{"model": "image classifier", "dataset": "photos of plants and fungi (iNaturalist)", "train_examples": 45211, "image_size": 96, "crop_scale_min": 0.7, "horizontal_flip": true, "rotation_deg": 5, "cutout": 0.4, "targets": ["order"], "num_classes": 54, "arch": "coatnet", "norm": "rmsnorm", "norm_position": "pre", "hidden_act": "star_relu", "head_dim": 64, "fused_qkv": true, "qk_norm": false, "parallel_block": false, "inner_norm": true, "moe": "top_k", "num_experts": 4, "moe_every": 1, "expert_mlp_ratio": 0.5, "experts_per_token": 2, "shared_expert": true, "patch_size": [6, 6], "depths": [2, 4, 4], "widths": [96, 192, 384], "loss": "cross_entropy", "head_dropout": 0.1, "residual_init": "none", "optimizer": "muon", "muon_scale": "match_rms_adamw", "learning_rate": 0.0015, "momentum": 0.95, "nesterov": true, "orthogonalizer": "newton_schulz_5", "adamw_lr_other_params": 0.0028, "ema_decay": 0.99, "magnitude_pruning": 0.7, "max_steps": 14500, "batch_size": 384, "epochs": 123.2, "lr_schedule": "constant", "warmup_steps": 720, "weight_decay": 0.1, "adamw_weight_decay_other_params": 0}
Rows from expert 3 of block 7, named by matrix and row number. Rows with one number belong to one neuron. Each number is 500 + 50 x the weight over its row's rms, rounded and kept within 0 to 999. All counts start at 0. Numbers have three digits each.
# up: expert up (model.blocks.7.mlp.up, 4x192x384), inputs 308-383
# down: expert down (model.blocks.7.mlp.down, 4x384x192, transposed), outputs 308-383
up.83:500500462500500483500500500500500500582500500500500541500547551500506500562684500547442500649500500500500500500500500500441500500567500500500500500500500500500500500500500500500662500500500500571565500500500500533500500540500500
up.84:500500500500500440500500500536500500500599437500602500500500500500500370412500258500500500500500500520500500500500500500500500500500500572500500500498500500500680500500500500500480354500500403710500500500657500466500433459500500
up.85:655500500579500500500500500500500500500500500500500500500500500503516500500500500500500332500500500369479513500500500500500468676507500500500500500421500500500500500500500424683577462500500500500410344500370543500500500500500500
up.86:500500500500500529491500500500500500422500494500650500500500500500406500577614500500500500500654500500500546500448500500500460500500500500510500500655594500500500500500500500500500571455538500500500500610500406500457500500500553
up.87:500500500500500373500500500372533652523500426579500500572500500388500500500580500530500349500500500500500500500600613572500500500564418454500452609500500500500582500500500500476500500500500500500591500632500500589500500500500500
up.88:500500500655500500512500500486500500296500500647500500500500500500500500553543500500500500408500500500500500433500578500500625608500500571500564500500500589500500500500500500500500500559500500500500500651326530500491645500500500
up.89:500500500500500500500500500401500500500492500599500500500500429500458455609500500500402545500500388500500500500500500500547500500570500500500472430500500500489500481500500500500500500439458500500500500500615500591490500564500500
up.90:500553500500500500500500500500500500500515500500500500578500500594500500500641500500500500670500500476500440500461500594500500500500433500695500500500500572500500500500500500500500500500513374500473500418366500500500500500611500
up.91:500500500407500500500500552367500460500575347500500621432500500500500500500500500401500500570500500529375500423500500609500500500537500500500500593500500500500570500500440500500571500454349500500500500500500500500500476500500500
up.92:674500500500535500500500500500500500338500500500500500500532438500500339500500402471262500556500500500500500500500500500541409500500532500500500414500500500500500500500500500500500500434500500500498500500500500500500500500371500
up.93:478500500412500561602500500500500441500500500500492500500473500500500500500500500635500410500500500443500509420500500500500500500626500562500443547500366381500509654500500500500500500500500463382500500429409526500531516500500500
up.94:500500353500500500500500500434500500466500500500393500500449500485500500500357690500565490685500500405500500500424507500514500500621500500500654500500500500500500500500500398500500500500500500500500500500435410500553500500500430
up.95:500500500500500559500500500500500584481500500500500516500500500645455559500500500500500534500500364615500500500500500500500500500500399500359448500698500500500456500610500526600500500512500613462500500500567500500476590500500625
up.96:500500500613557500500500563500587500580404500500499500404500500500500500508500500500554467602484500500500500654500554553500500500500500500500530554524566500500500371500500484500519500329500394500500500500500500412500500486500500
up.97:500549500500500500522335609500500381500500500500630500500500500500668500437500398500500575500500500429500500426551500500500500500394500414500577500500500500500500500500500500500500500502500500552500500500500500447500500500500500
up.98:448500500515500500500500500583500500500484500500573500500500500402500500500500597500458500579500500500500500500500500500339550500388344500500500423500454488478586494500500579500500500500500500436606437500500415500500500500500470
up.99:500481500535500500500500500538367338389500500500500500565675502500500434500500572500291409416500500500450500500500500500482500454500500376500500537500500536426509500500500500500500500500500500500553500500500500425359500500500500
up.100:500500500367515574500500500500451500500500305500600500500500500500566645500500500500617500500500454500500376500500500477500500500500500500500500500430500408500500500500500500500500500500618500500387421500500500500500500500500500
up.101:569500500500500500500500500500500500482500500500500500500500500500500451500500593500500500562405500500571391500500500500500500500500500500618677500500500608434500500500690500333500490664503500413500500500500500399500500500500500
up.102:379531500500500424428500533500383500500500500636500500500500517500535500500500500584500500534500380500500500645435605500500500401550490500500500500511540477500500500500500500500500489500500500500541500500500500500500500500500500
up.103:675601500552500500500500500439500500545626500500500547500500500500500500500500500572500500500500500500500500500500500500500500500642500500500500500500320500628505559692500738500500592500500500500500500500500500500500500500500500
up.104:500411460500500500481500500500500500500500500503500351500500500500623500500500500500500417500500500500500500500500500500500554500500500286500500500500500469500500644546637552500500500500500500500500500500500500500500500500500612
up.105:579500500500500407500500500500575500500500500500500500500500446583500500500500395582500500500500500500498398500542500500448500500523500438500552386373453500500466500556500421500500500500500500500371500500500500500500383468500622
up.106:500152500500500500500500500500500500500500640500500500500500500500500500500500500469500500350500500500500500500500500576468500500500452500500408500508500500385540500362640500500500500500500500411500500500488500500500500500500483
up.107:427500626440500573500500500500500500500500500509500500500500500500500500500500500391500617610585600630500500500500500529500500350587500500500344500500500500397500500621500500500472500384500500500582585508471500500583500500500446
up.108:500500500500500500448500474500500500500500550432500428500500500514500437500500503500500500500527500530500500500524500500500500500698500500405500500596500500500409500500460500500434500500500500430439500641500500500500594500500305
up.109:500500587500500500333500518500605500500681500500500500534500500500500500500500500425500427500568500424500500500500500500568500500500500500500500500500645473500500500494368500470500459393593500500616413422430500500500633500436479
up.110:500538500500484500554595500500500500500500406500500500500500500500500500500621500500501500500500500500500500500500437500419500417408500438500629500500549454528500500500500500500500505640500500500500500500616500500335500512496500
up.111:362500500500416500500500500500500500445500638500500500500489394479500500416572500500500500500533623500521485441500500500500572458595545500571500390500500500500498425500500500500500600500376581551500533333500500500500500443500500
up.112:417429500452417567500500500500500476570624500500548500500500500684500500500500466500599500500500564500500500500500500500500484500500500500500539500373500500500496551500500500500375500500603500500567446500460500500500500409500500
up.113:404500500500500500500500500500500518475500605500500372424500500472500500500500500452500500443500500500500500500500500500500500503500500500613500500500596500380454548500500500500451500453500500500500675500500561500500500447500602
up.114:500436586500500500500500500500500500428500614500500331500442500500713500500500500371573500500601500500357500500604500493409500421500500500500616420500593500548500500500579585500480500580500435500500500404500500500500500500500500
up.115:500500500500500500343627500349500500500500479539500500500500577500500345463500500399389500500500500550534500500500500446500500500457500500500500500624443500500500500500527435500500500577500500500500500500495500575500644314500500
up.116:500577540500500500429640651500500500500476500500500500500500500659500500500500646500500450518500420500500500459500619470500417500500500500500500500500740500500500521406500500527500500500500500500500500578500500500500500500500500
up.117:500360500509401500500500513500500438500598500647500500500500500500405500500500500500388500603500500565500500500500500500500500500500500470626500492500500500500500500500500595500500500354500500500500500500500500496500500500500500
up.118:500500436500500500391500500500569500500663500500500461500522500342500566399500500500500415500500500500511500500500459500500500500500500562380500500500500445500500447510483605391500417500631500500355435500500500503500500365418500
up.119:500500500500500500480500500500500448483500500450500500500500500500500500637500500458500500500500518557500500500500500451500500500500500500500500500500500500500500500404635573547500567639500500405414500525500500436278500500400500
up.120:500500500501500592453546500500530435500419500500500500500549500525408500500500500500500416500433500500500500500500500500586500500500500631500500500540583556500500628404574475500542500500508412500500500500500623500460500500500500
up.121:500436500500562500355525480504425416500500500500500500500500500500500500589500451500500500383500500500500500500500439500500500500500500500505560500543541500500500500500500384500410500536500500500500642411500500562500495500502500
up.122:511500500500432500500500489500530500500500500478500354587500500500551500500480547500500441500500500500564500500604500458500500500518500500500500500500500500500500500514502500500500500376500500449500500589461500628500500437526500
up.123:502518500500500500408500500640500370373500441500364500500379500599500585349500500500500500500500500304500462500500500500500500500500571500563500500500500425626500621500500500500500500500500500500361359500500500500440579500500500
up.124:500597500500500500500500500500500354512500432500500561469500500525500500402500500500500600500500500500500500594441500500382500500526500500525533434527500500616500500486444500500500443481409421565583408500430611500500500500487500
up.125:500500500500500500500500500411563500500500567500500500500607500536427500500500500500579500500500391500500500500500500592500596500500460500500500502454500598561413500500537599500500500447654500500500500500500446500597500406500489
up.126:500500500500475500500500500746412362514500500500438422429500364500500500500500500500539500500500522500500500498500500500500500500500500500500500450500500486500500500592500500500512624500500500411500508500500500500500500470500500
up.127:513500500500520493500500500596500500500500500432500587500500500500548500500500512533500500500500500500500527500500500438638500500431501500500500500500500500500312500500382449500500654500500500503533507500500425638500500500385500
up.128:604707418500500500500500440616552500452500500500500500650500642562500500500500500500538518625500500433500479500437454500500353500476500500500500500500410500500500500500500500500500500500500500500500445500344500515500500582565500
up.129:481500471500506599500500500500500500500500500500500500500622500500500356550532500480500487500500500500596552500500500500500500500500516500830500517500500500500486500500500573551500321500500500500673603398500500500500500440370500
up.130:547500567500500613500500500500569500500500361500500380331500393500500500500628500500500500500500500500471500500500500500515500500500500500324500461500407342540628546500473500291500500500534500500597500421500504500500500500500450
up.131:445500500486500500426500500486500500531500673512500500479500500497442500500500500500500500500482500500566500421625500529500500500500588500500500500500570500476444500500380500575500432569500500500400500500437500368355500515500500
up.132:500500392534500500500500500500500376500404500500500500500570514500500500590500500500439500545500552500589534500532500500500500500500500500500500500500500596500500500570464500500500500500436500500500500585500602500500500341500500
up.133:385500500500500500500644500500500445384344500500500374500500500500438500500500500500500393402436500500500500500500566500500376500500500500500500500584567500500500500500500503500500500524500545538500500500500500597500500500500500
up.134:251500500500500500431500500408500500336500500549500500500570500508476500432500500444500500475500500500505500500545500500476500500500500500500500500536500375450500500500500500500500352500500500458500543500475500500500500500500500
up.135:500500500500554510500500500500500329500482500500500528436500500520500500494475515616500500500579375500500500567500500500500500500500500386500510500500500500646497500500500500500508500570500500399500500548500405573500500466500570
up.136:500500500500500485500500408500500350500500500726500427500605502500500390500500500450500543587539500431353500500500500576500500500500500506500500500500500530432565500500500584561500500500500300628500500500500500532500500380500500
up.137:506500500490500500422500572500371500381500500500500500500500500611500598448500500500500500500370363487500500500500500500500612571500500500500500500467500500500500500500500500500484500552507500500500500348572579500479604500500500
up.138:500500500500500500500558500500500500500524403431574500500500500313561500500625500500500408389568343500500500500500500500500500500429580500439500519379500500454500583527606500500500500500500554500500500451500500500500500500500428
up.139:500500500495500647500470500500500500500423586513500500425500500500523362500429500505500500500497510393500500483500613379500500500500500500500500500660570500500500500500500500500500500500500500500500492500500500500500500629500500
up.140:500464500500500500500512500599500500500570589459500500500500492465500264500500500500484500413506500579475500500500500500500518500500500500463500500610530619500500500500500500470500500500500500500500500500500324500500500500500500
up.141:709500500500500500500664500500500319500500500500500500500500500500662348362500500500457500500500500500500413500500500500452500500445500500573500565533500500500500383500500500500627500500549530500500500500608599500627379500500500
up.142:500500550500500465500500574500500703500500500459500390432500536500500500500500500535500500500500478500372500500500500500500460500478500500526500532473500500500673500500607500500500500500500500473500542500500500500500614397500500
up.143:500525500370606500457500603477342390315500500620500555549495500500500500500500500500500438500500500500500425500500379500500575591500398500500500464500500500427500500500500500500500500473500448621511500433500574500500500500500689
up.144:392641456500500500398500523334579446549580500500500548500569548500500676500580500500453500537500500500500454500500482658500387500500500500500473592404593500500500500500500500636606500500500500486562500500500501500500500500438500
up.145:552500500392611502500500500500455500500461500500500389402500500500455500635500500500500441500500500631500500500500500500455500500500500622500500500594483500500500487500500500500500654546500539427500500495510500500500552500500500
up.146:500500377454531500357555620500500561500424500590500500500714500633562415484500500500500500546500500500500494583500500439485500500500500500500306500500573487500500500500352500374500500500441500338500352500500500500500456500486450
up.147:500500521500478500403500640258500500500500500500500604500500539500623500500500702500500500500500500500500500418500500500500500500500500500500488500500605500500500500500500500500500500500500607500614500500500408500687443500500623
up.148:656561480532500500500500500500500500468500500500413406500500500621500500500343500635500336430500415500500499500500380500500397500635500500559500500528500500500546599500500500500500538500500547500500500444582626500500500500500500
up.149:515500493500500476526500357500500506500500440500500500500500500500500500500500500500500500500530437500572440500500660500500500500612500500500500612672500500500394500500500500498500500589400488500500500369500500500500442500500500
up.150:500500500568425500500500574500555500528601500634500524500500585412500500469500543414500500500621500577500630500500500500500483500462500424468500500482385630527500500451500500500500566500500608490642500500650500607445612500512500
up.151:500500500500500500500500500500422578500500403500500500500500500500500500500500580512500500500500500500270500500500442310500594500500402500500500500500500500314500500500500550485500500500447500500500500500500500400445500500500500
up.152:457459500500500500500550540500525500582582500500500500500513500500351500500616500500500367500500500518500546500500500483500437500509500562500500500500624500500500500500500500450457500520390500470500500500500500500500500500500384
up.153:500369500500500556500500500500500500543500565500500500500540500500500498517500469500500596500616403500500426500517500516480500500341503500500500500393500500336393500521491500500500500500500500500480367500350500500500496357417500
up.154:500500509500500476514500534500467500500452500500550500500500597500500500500500500446437500500500556488500500500590500500500500500604500583422500500561500500500500500409500500500500500636500357500518500500500500500500500427560500
up.155:500500591500500400500500500500421500500500500559450500500500500533594583500537500500726487500500642500500449563500500500500554594500500592500500500519500423500500500453428373500500634500500361500500500500351500500430500500500500
up.156:453510500500500500419430500500500499500490373500500544500628540500500500500500500500500500500500500339500500500500500426317500500725500500500585500500500500520500500500514500580598500611500500500500500500500500500462500500426500
up.157:313492605554500560500500500424461500500500500500500589497500434410500500500500500399452542500500475500500589500415500500561573469500500500562500524500500500500416542500500540500500500633540629577500500500500574583415500500587500
up.158:500500528500500500500500500456500500500500396500500500446643500500579500500542500636500533500500500500427500500458500500416500558500500500500500416500500500500500515500500500411574500326500500500500500500500638500495500577500500
up.159:500500500500571500500506390455500500500500435572529599359500500500500528502640517500453500500500500505431500500500500500431507500500375500500567342500500500500500500586500500500500381500500500500618500526500500500500500500500384
up.160:500500571500500500500500500420500500500430456366500658455397500484416500500648500432500500560500500500453519500500500500500500530497500500500291692500500500500500500500500604500500500500500500500376500500500435500500500500500500
up.161:500500500500544500500500500500553500399546492500500500527497500332500471500500628625500500500496500500500602500471500500500466450500500500500500500506500500515500500500499500500500500500500500500500500421559577607500306500500500
up.162:500621596500500500500500500500563368612500531500494589500450458500500631500500390500500490500500500435500500500500500500675500343500500617500500500500500500500384500500435500500446500500500403452500573500500396500473500500500500
up.163:503660500500500500500500500500448500500500498500500500520500500455500500500500500473500500500445707571500470568500516500623500413500500500500500500465483500612442500500500500500500500590500500419595684500500500500526500538397500
down.83:500500500500500500532500500642500500531500577473399500500432500500612500500500500500500500500500500500630500500500500500500500500500500500500500499500500500528327500512500500500500500403500500500500500500500500500500500500500500
down.84:500500500500500500500500500520500644500500500500500500460500500500500449500500480500520500500500542500396359566500500400500500498500500500500531356500419500500500608500500500500680500500500500500500500355340484554500564453500500
down.85:500543500500564630500583500500500500514514500500500500500500265478505560642500500500500574500500500500500440500500500500500514500500500500500500500500532500500500479500500500500615500500500500432437355500500580437500500500500500
down.86:462500500503500500546500591500500500500368456500500500500500583481500502451500500500624633500500372500500500500500500518500321500499500516538500482500500500519554408312500500500500500500500500500500519500500500500500500500538500
down.87:449500500369500500500500500500500500500500500572500500500500500544500500500470500489500500500483500384500419492441500500500500500402550500500500500553375500500500500500500431471444524500526500500500500320500500620500608500500376
down.88:500397500500500450500543500500500500500500380500500665500500500500500500500500500500500618500500500500440500500500500500500535500500500500612500500500501500359500500500500500470332500500500500500500500500500500500500500500500457
down.89:500520500537500500500500500289557500500381432587573500500500532482660500500481500500500500500500500565500500406500509500500500500500439500474516477500500390500500500502500500462500391698500395500400500500394500500500465500517500
down.90:500558500500500617500254500500500434500500500500500500462500500500500500500500500500592500500570500449500606500500500500500500500500339500500500500500500500500500500500613500500514500357545500500589647500500500500500500500443500
down.91:500500500500592393500500500500500500500500496459511312355500531500500500467500454500500500500500522500500423500631500500500500484575500500450477500573601500457500500500500500375500429500500500380527645629500500427500500574500545
down.92:500500500500500500389451500500423500500500483593500500500500584500500500500500500500500500500500500500500500500500397500348500500500500500568543412500500500515500500500500500357500500307500500418500500500429500500500500500500500
down.93:500500500500500500500500500364473500500429500500500634440500294500500554354500500500500500500556435505500500500500500500500500500500500500500500500448500500369553405500500500500500500500500354500454500500500647500470500500500608
down.94:500474500500574617500500500643500526500500527500547500402500456500500500474500500500500500500500429553500500500445500500500500500500338500500500500500500539500500500500515500500500500500500500500500393500500500278605438423500500
down.95:500500500609500490500500500500500500388681520500500500500500500500500500500476500500500500500500500500500500500500501500471500555500500500500380500500500500500500500377500500500475516343500500500500500500500500500500498500500500
down.96:618701460500500521500500500500500500500529681500500535500601500500500500489500500500500500500332500500500500500511500482500500500500500531500500511500500500325559487500500500500500500500500500500500500500500500500500500620500500
down.97:500500500500500500500500500387500500500390500500500500578500500500500372500500402500305500530616500443500459457659500500500500359500500500500500500426500500500500456571500500670500500500500500500500500601412500500396500436577500
down.98:500500584500500500421500500500500500500413500500500500500500500500500500500500516500500500614500430500500500500371500500500467500500500448500500500566500500448500500500500500533500500500500500500500500500680500500500524574383500
down.99:500494500393500500500500500500500500500599517500327554561500500500596527501614500500500500500500500500500500500547560500500500500500500500515500500479500442500500500500446500500500500500500500500430437500496557500500500500500347
down.100:500629500500500500613500500500500500500500500500655500500436500500500500500500500500500640500500500500498500500500500500500500500500500500500546500500500591500500500500500500500500500500500500500354500500500500589500500542500500
down.101:500596500624416500337500500500500423412500500500500500500500622376500500351384500500500500500500500500500500500500465500500500535500500500500500496500500500513542500500659500500500500527500415347488500500500500500500500468500383
down.102:476500591500500500442500500442500500590500500500500500500500500500420500500500451392500596485500405500500500500500609500500500396500500500393500368500439500458619500500500500500500500500568500500500552500500500500441500500397500
down.103:615563277500427500500500500396507500500372500500500500500500500578500500500500457489500500691500500500500395500500500500500500500500500500500500671500500500596500500572554500358500500500500618500500500500725500500500345500500500
down.104:626500500500348500500500500500500521500500493500500525304602500500500500500684531501500500500410500500500549500500500500444500430500498500500500544500529500500500521560473585500500500500500528532500575500500438500500500374564500
down.105:500500546436500500500500500500500348512500536500500500405500568500500500599500443500500500500500500620361500500500585500500500500500500500500447597500500543510520500570500500500500500500500500500573500500483500500589500574500500
down.106:500314500500500500500500497500500500477410500598500500500500484500500500391500500500589500500500500500500513500500328500500500526500500517568579500500500567541500500500500500500500500500500500500500562500500598500500350408500500
down.107:500395525401601500500500500444436500550518346477376500461500500533500570531600500500500542500500500500500466360674500500550500500611500506500438500454500500500471500500698500500445500500500375640500500500500438500500500500430500
down.108:500500500500500500500488500500500500500500500551500500500471500500468481585500500500500500500500500500500500463500500500421500500500500500500435500500500506500500500544515495622500500500500500413500500500500500500500500500500500
down.109:430500401500500449500400373500500500500319500419355500500500525500453500500500500500500500500500500500500500579500500500500500500539477500563500430500500500500500500445500500383500500500500500380500371500500481423500500620586500
down.110:500500413500429500562500500500500636500500500500500500509500552411500454500405500560419502473500500493606500639500500500500500500500500618500500500548500500586500500500467500500500500500500500500423500500500505500500500500500500
down.111:454500500500500500500341500500500500500500500500500500500500559342500500500396500500500500626324500500514500500500500368500424649500500500396500500500500500500500500500564500500500500500465500425500500500454558500500405500500500
down.112:500500500500500573456500500500500619500650342500500500500500501500500500500368500500617635500500500500500500500500516500500363500618581500500500500607500500500500500500500500500500500500500500500500500436500498604631562500468500
down.113:655500614500500509500409500451500681500500500500500500500440500500500500500500500500500399500500500500500500507500500500500460500436505500500500500500557500500500500500500500500500500500500736500500377287500383500500532500500500
down.114:500500443500500599500523399521379559500500664500500500500369500500500500580500500500481500500500633500500500402562544500500500500500349500500500343500379500500479500500500442500500500500500500319434500500500500482550500473479500
down.115:704500500500500500662500500500582500500500500500500500500500500464500500463410425500500500391523500518500500500580500405516500500500457500500455500382500491500500416500500597500500500500500721500500565500500500500500500500500608
down.116:500604500500500500500500500500545604500660500440500500500500457469579608500558500500500452500500500500571500647500351500500500405500500500500500500500500500500339500500500457500486500351500500486500500500500625500500500500500450
down.117:500500500500500500500493500500503574621500500500403510500638455655500500504369599500500493500500526500500500618500500500500500421500500500500482500500500500554500500494500500451500500500432663500500500500500500500500539500637500
down.118:500436500500605500589500542500500500500500500427507500474500500604688500500500500500515438500451500500500500500638500468592500443500500500500587500500347500586500500500619500500456500500554500500584500536500500428500500500353590
down.119:500500500500500500500500500428500500500477500617500422500500515499500435342500500500512428454500500500500401500500500500664582450559404500500500500498500500360573572500500500538500500500500433500424500500500500449597500500500500
down.120:500500500500500463500500637500575500419500500500611500500655500500599500500652500500500500500500502500500586506613500420500500500604500435368500500500500441500500500500543500353500500394500487500500500500500500398441599500500451
down.121:663500500500500500500500500500500500457500500500500360500547600500500554500500500469500500500500563500405546500332598500411500500500500500500500500557500438500592567500330500500500548500500508578500500500500500500500500500500500
down.122:500500497513500587500500557681500500500633605500457500500500500569392588476382637405500442500500500500500500632500500500500500550500500500500566500494500500425498500500507584500500500500575500500500500573500500500500643500500500
down.123:646500500500500561500500500500419548500666500500500443500519500421449500568500517500441500500486500500500500500500500516500700489500500500500409500585500411500500500488500500500500527500500533500500500454500500500500489347500500
down.124:500500500418500500500464500423500500500500500500500481500732500500500500500500500589500500500578597558500422525603500500500500500500420500500500500500500500524500500500500500372299500506391500500500537512500500572500500500500500
down.125:500500500500407500500500500500500500410500414500626500455500435459500500500358500500500500500500322493634500500500500624583533572473500500500418463450500458500500500500500500500542500556500500500480500602500623500500500500459500
down.126:432500520500500500500500500500500500500500500500500486398500500623500500500500500500426500500527500658500500477513500500513500500499589500500500469500500500500500500500500500500500500430500500500500474500500500500500500500500500
down.127:500500500348500500500533500351500641500500584500486569500500500380500500454500500500500500476500500685500500500439500500474598390500500420500500544530500500452551500500644541500500500407461500500500500584500500456367616500500626
down.128:500500500500500546500500551500596443500500436672473448470500512500662657652500592500493500564500432500500500500557500500500296500353370500500466503501500543500496500500500611500500500500500500500500500665347500500500500500397500
down.129:500500500500500623443500500500500500500362500500500366500500442500500500500627500570500500500500500536500500500500397500500500500500566500521481500500500500705574500500500500500500583500514514306500470500500500460500500500500500
down.130:500587500500500394500500500500410489500500400500488500500500500500575500500456500500500500591500500447500500500500387500500500500470500510541403500500500500500475500500491500464500491500500500500500380432500500500500500580500500
down.131:500500500500500500500564500496500546500481500500392376628500435500500500500683495512500443500445500495500500500500500500500500675500500500462500500500500500500500500500500500500500500500500500602500500368500500484695540500500631
down.132:500500500500500500500398500500500500500489500500574500500500500500500500500601705500500562500455500500500297500500500500500515500657500500500500401500443500500500500537500509500500630660500535500468455427500500619500500500500500
down.133:500500397500445500500447500500500447500643500500500345468511500682500398500500532500500500500500500517574500500582500500501500514500477500500500500537500500486500500719500500500500505500500515539500500525500632500500500487500500
down.134:698500500500500418500500500500500500500500476464500500500500500500500500532500388500500500500422502528500500398500500500427484500500500500418500500500474500500500497591500500594375500500500500550331500500607500500500500500532481
down.135:500500500352500500286500500500600500500500500500500500500500500450500500500500500500419657424500500500500452500500570409500500641500500500500500500432611500500500500500500500500353500500500548500500500500443411500500500564500500
down.136:500417453500589500500500454500428500500632406640500500386672500500500500500477500612500500500500500500496500500500500500466500500500500500503500500500654506500500425545500500500500500500510500500500500500500452500473420500489499
down.137:362500557500500500447500500613500500743500500500669499500500426500500500529432500500500500500505500500500500500500532500547561500500500500500648523500500622336500500552499500500500500602500428500500500500500349500500344454333500
down.138:500500500500426500500500487557402500500500500406489500500500500500500500500500500680586500500581500398500434500500500500500500500500500500500500508563500475500500500500500500500500490669500500500500500500500451500449401500500389
down.139:630500500594387500500500311450500486500500500500521500500395500500500500500500625500376500500500500500581500500500469450500500500500551500500500500500500500557500500500500500500526500465554552500500500500500500399500500500500500
down.140:500500334500500397588609377500500500500500500515500500478500500319500401500524500500456500500441500435682500500500591516556500500469500500458500500500500432500500500576500500500500500341500500460500500500500557500528500373500569
down.141:500500454500500500500500500500500500547500539500500500488500500500500404500500636500500500500590500500500500476500500500500500500500551500434539583500500500467500500500500500500500500481626500541500500500500466708500435500500500
down.142:500500500560500500500500500614500500500500574423500500454500529500500500500500500500517500500461500628500500500637500436500500390500422453472500500500563500580531500503451500500500500500500500500569500520500500500500500552500500
down.143:500533500500500500500500500500381441500500500500744500500500500500500500500500500423500500500500504500500500500500406500608500500288500500515500500500500446500485500500500500500628500592385500500500498500500500500500481593500404
down.144:500644500500500500500459500500500624500500500529585467547592500500500500500500434500492500500588422500459593500500500491500500610500583500640500500500500500500500500500500500511549500500609500500500500602412400500500447463422500
down.145:500500500418500452500471500674500500500500488500500500573500500500500500684500500577500398500500492500500580500500500340500500405565500500439500500500500466500500500531500546496500500500459500500500591500500500500571585521447500
down.146:472500500500500375500499500500546500500500500483500500500586369500500500500364500500500500469612500500508500500500500500674500500500398500500515500388500500605397500500378636500500500500500500587714500392500565500500437500500500
down.147:500500500579500417500500500500578500500569636502606472500500500500500500500500500389500500458500500500500500500500500500500500500500500500546500500500402500500500537500510500500500537500624421713500500500500487395500500500500591
down.148:500500500500500500500500415500578500500500500500500500500500500346500500500500500574500531500500500500500500500500500629609500596500500463500500355500435390500415478543477500424500500500500500500364500500500500498500500413500439
down.149:500419500500382500500500500531500500488500500500581551500500410500500500500500333500500500439423500500500500500500500621500679356500500500500401500500500500413670577648547311495412500500500500500657500500512500413500535504525500
down.150:500500500398500500500500500500500500500357500500643500500500500595500500500500366500500500304500500500577455500500477553500500500615577500500500650500500500357500513500500500500558610675515500500500500530500500500500597500363500
down.151:604500500500347551500606500682500500500500500525500605500602577378500500431355500370565510500586500424592488500500500577500500500500500548500500500500495474500500500500500460500500500500500500500500500480500463500500605500500500
down.152:500511500500500597609719500363500500500500612500500500500500584500471500505500500500500534494500500675500500500522500500500412500500500500500500500500500500500500500500500500500500555500463500500642500500500500610500500500500500
down.153:500500500500500500562500385500581462500518534500500500500500535500500500500500500500500343500500398546500500500500500556500500606414375500500500431500490500500500606509500615500508399500500500500500500500417500500500427500500423
down.154:500500675569500500500500500500500500500437500500500500500500500500580423446500397493500502500500500500586500500500500498500500550500368500500500500433605500500500500500500520500500500625500500500500500500500537500500500500500500
down.155:500500500500500500423500608500500500553518535500500500500500500500500605500549500500500500500500369634500500500400500514500500500500500582410500500527500500500500500500587480500502500500500566500441500500500500500539495500500500
down.156:536500500500500500500500527419500500500500500604500500500500555409459487500500383500500686594500481500500500423500500500500500563338500500500500500574500378500451500534500500500500500500500573500500500500605546553500500471412500
down.157:656500500500500500500500500500499500448500544574543500440500500690609500500500500528500500500500500500500594462500440504493500500500491500500500584500500500500500423555500500570500500500500591615467500500626468500500500500417614
down.158:500393500500500500500500500598535535445403500500592500500500500516500659500500500500448500500500364449500500500499500500500500500500500414500500636500500500500500459500491500500500594500500500500500547500500500438522500500500500
down.159:500500500500500500500500429500500434569610500500597500500361584603500500500623500500504500500500600500500500500500555500500500500500500500542500500500547500500528500500398500500500585500500500680500463500500500502500500500500500
down.160:500500339452567500511500500500500500500500500500500500500500442500392470500500548378500500500500500500568489498500500500546500500600500500500500500500500572577500479500500500396735500500460500408500500500500292500441500574477500
down.161:500500500481415500565500500500500500679500500449500500500500500599565544500507493500505500500500457469500500394500500500500500496500516387500500500500500544369500507314388316500500477500500500500651500500446391500552500456500525
down.162:500500396601500548500500468500596579500501500500500500500598500500418553497558547500500500448500627500500500500500500500357500450616500500500390500500476500500500530460500512500500569500312500500395500500472328518479500500556500
down.163:500483483500500500500500492500500465464500456500500500374500484576325500500500526500500500493570514500500461500500500500474411500500525500500504500500500500323500500500500500500500500500500500412778506500500500500500500500500500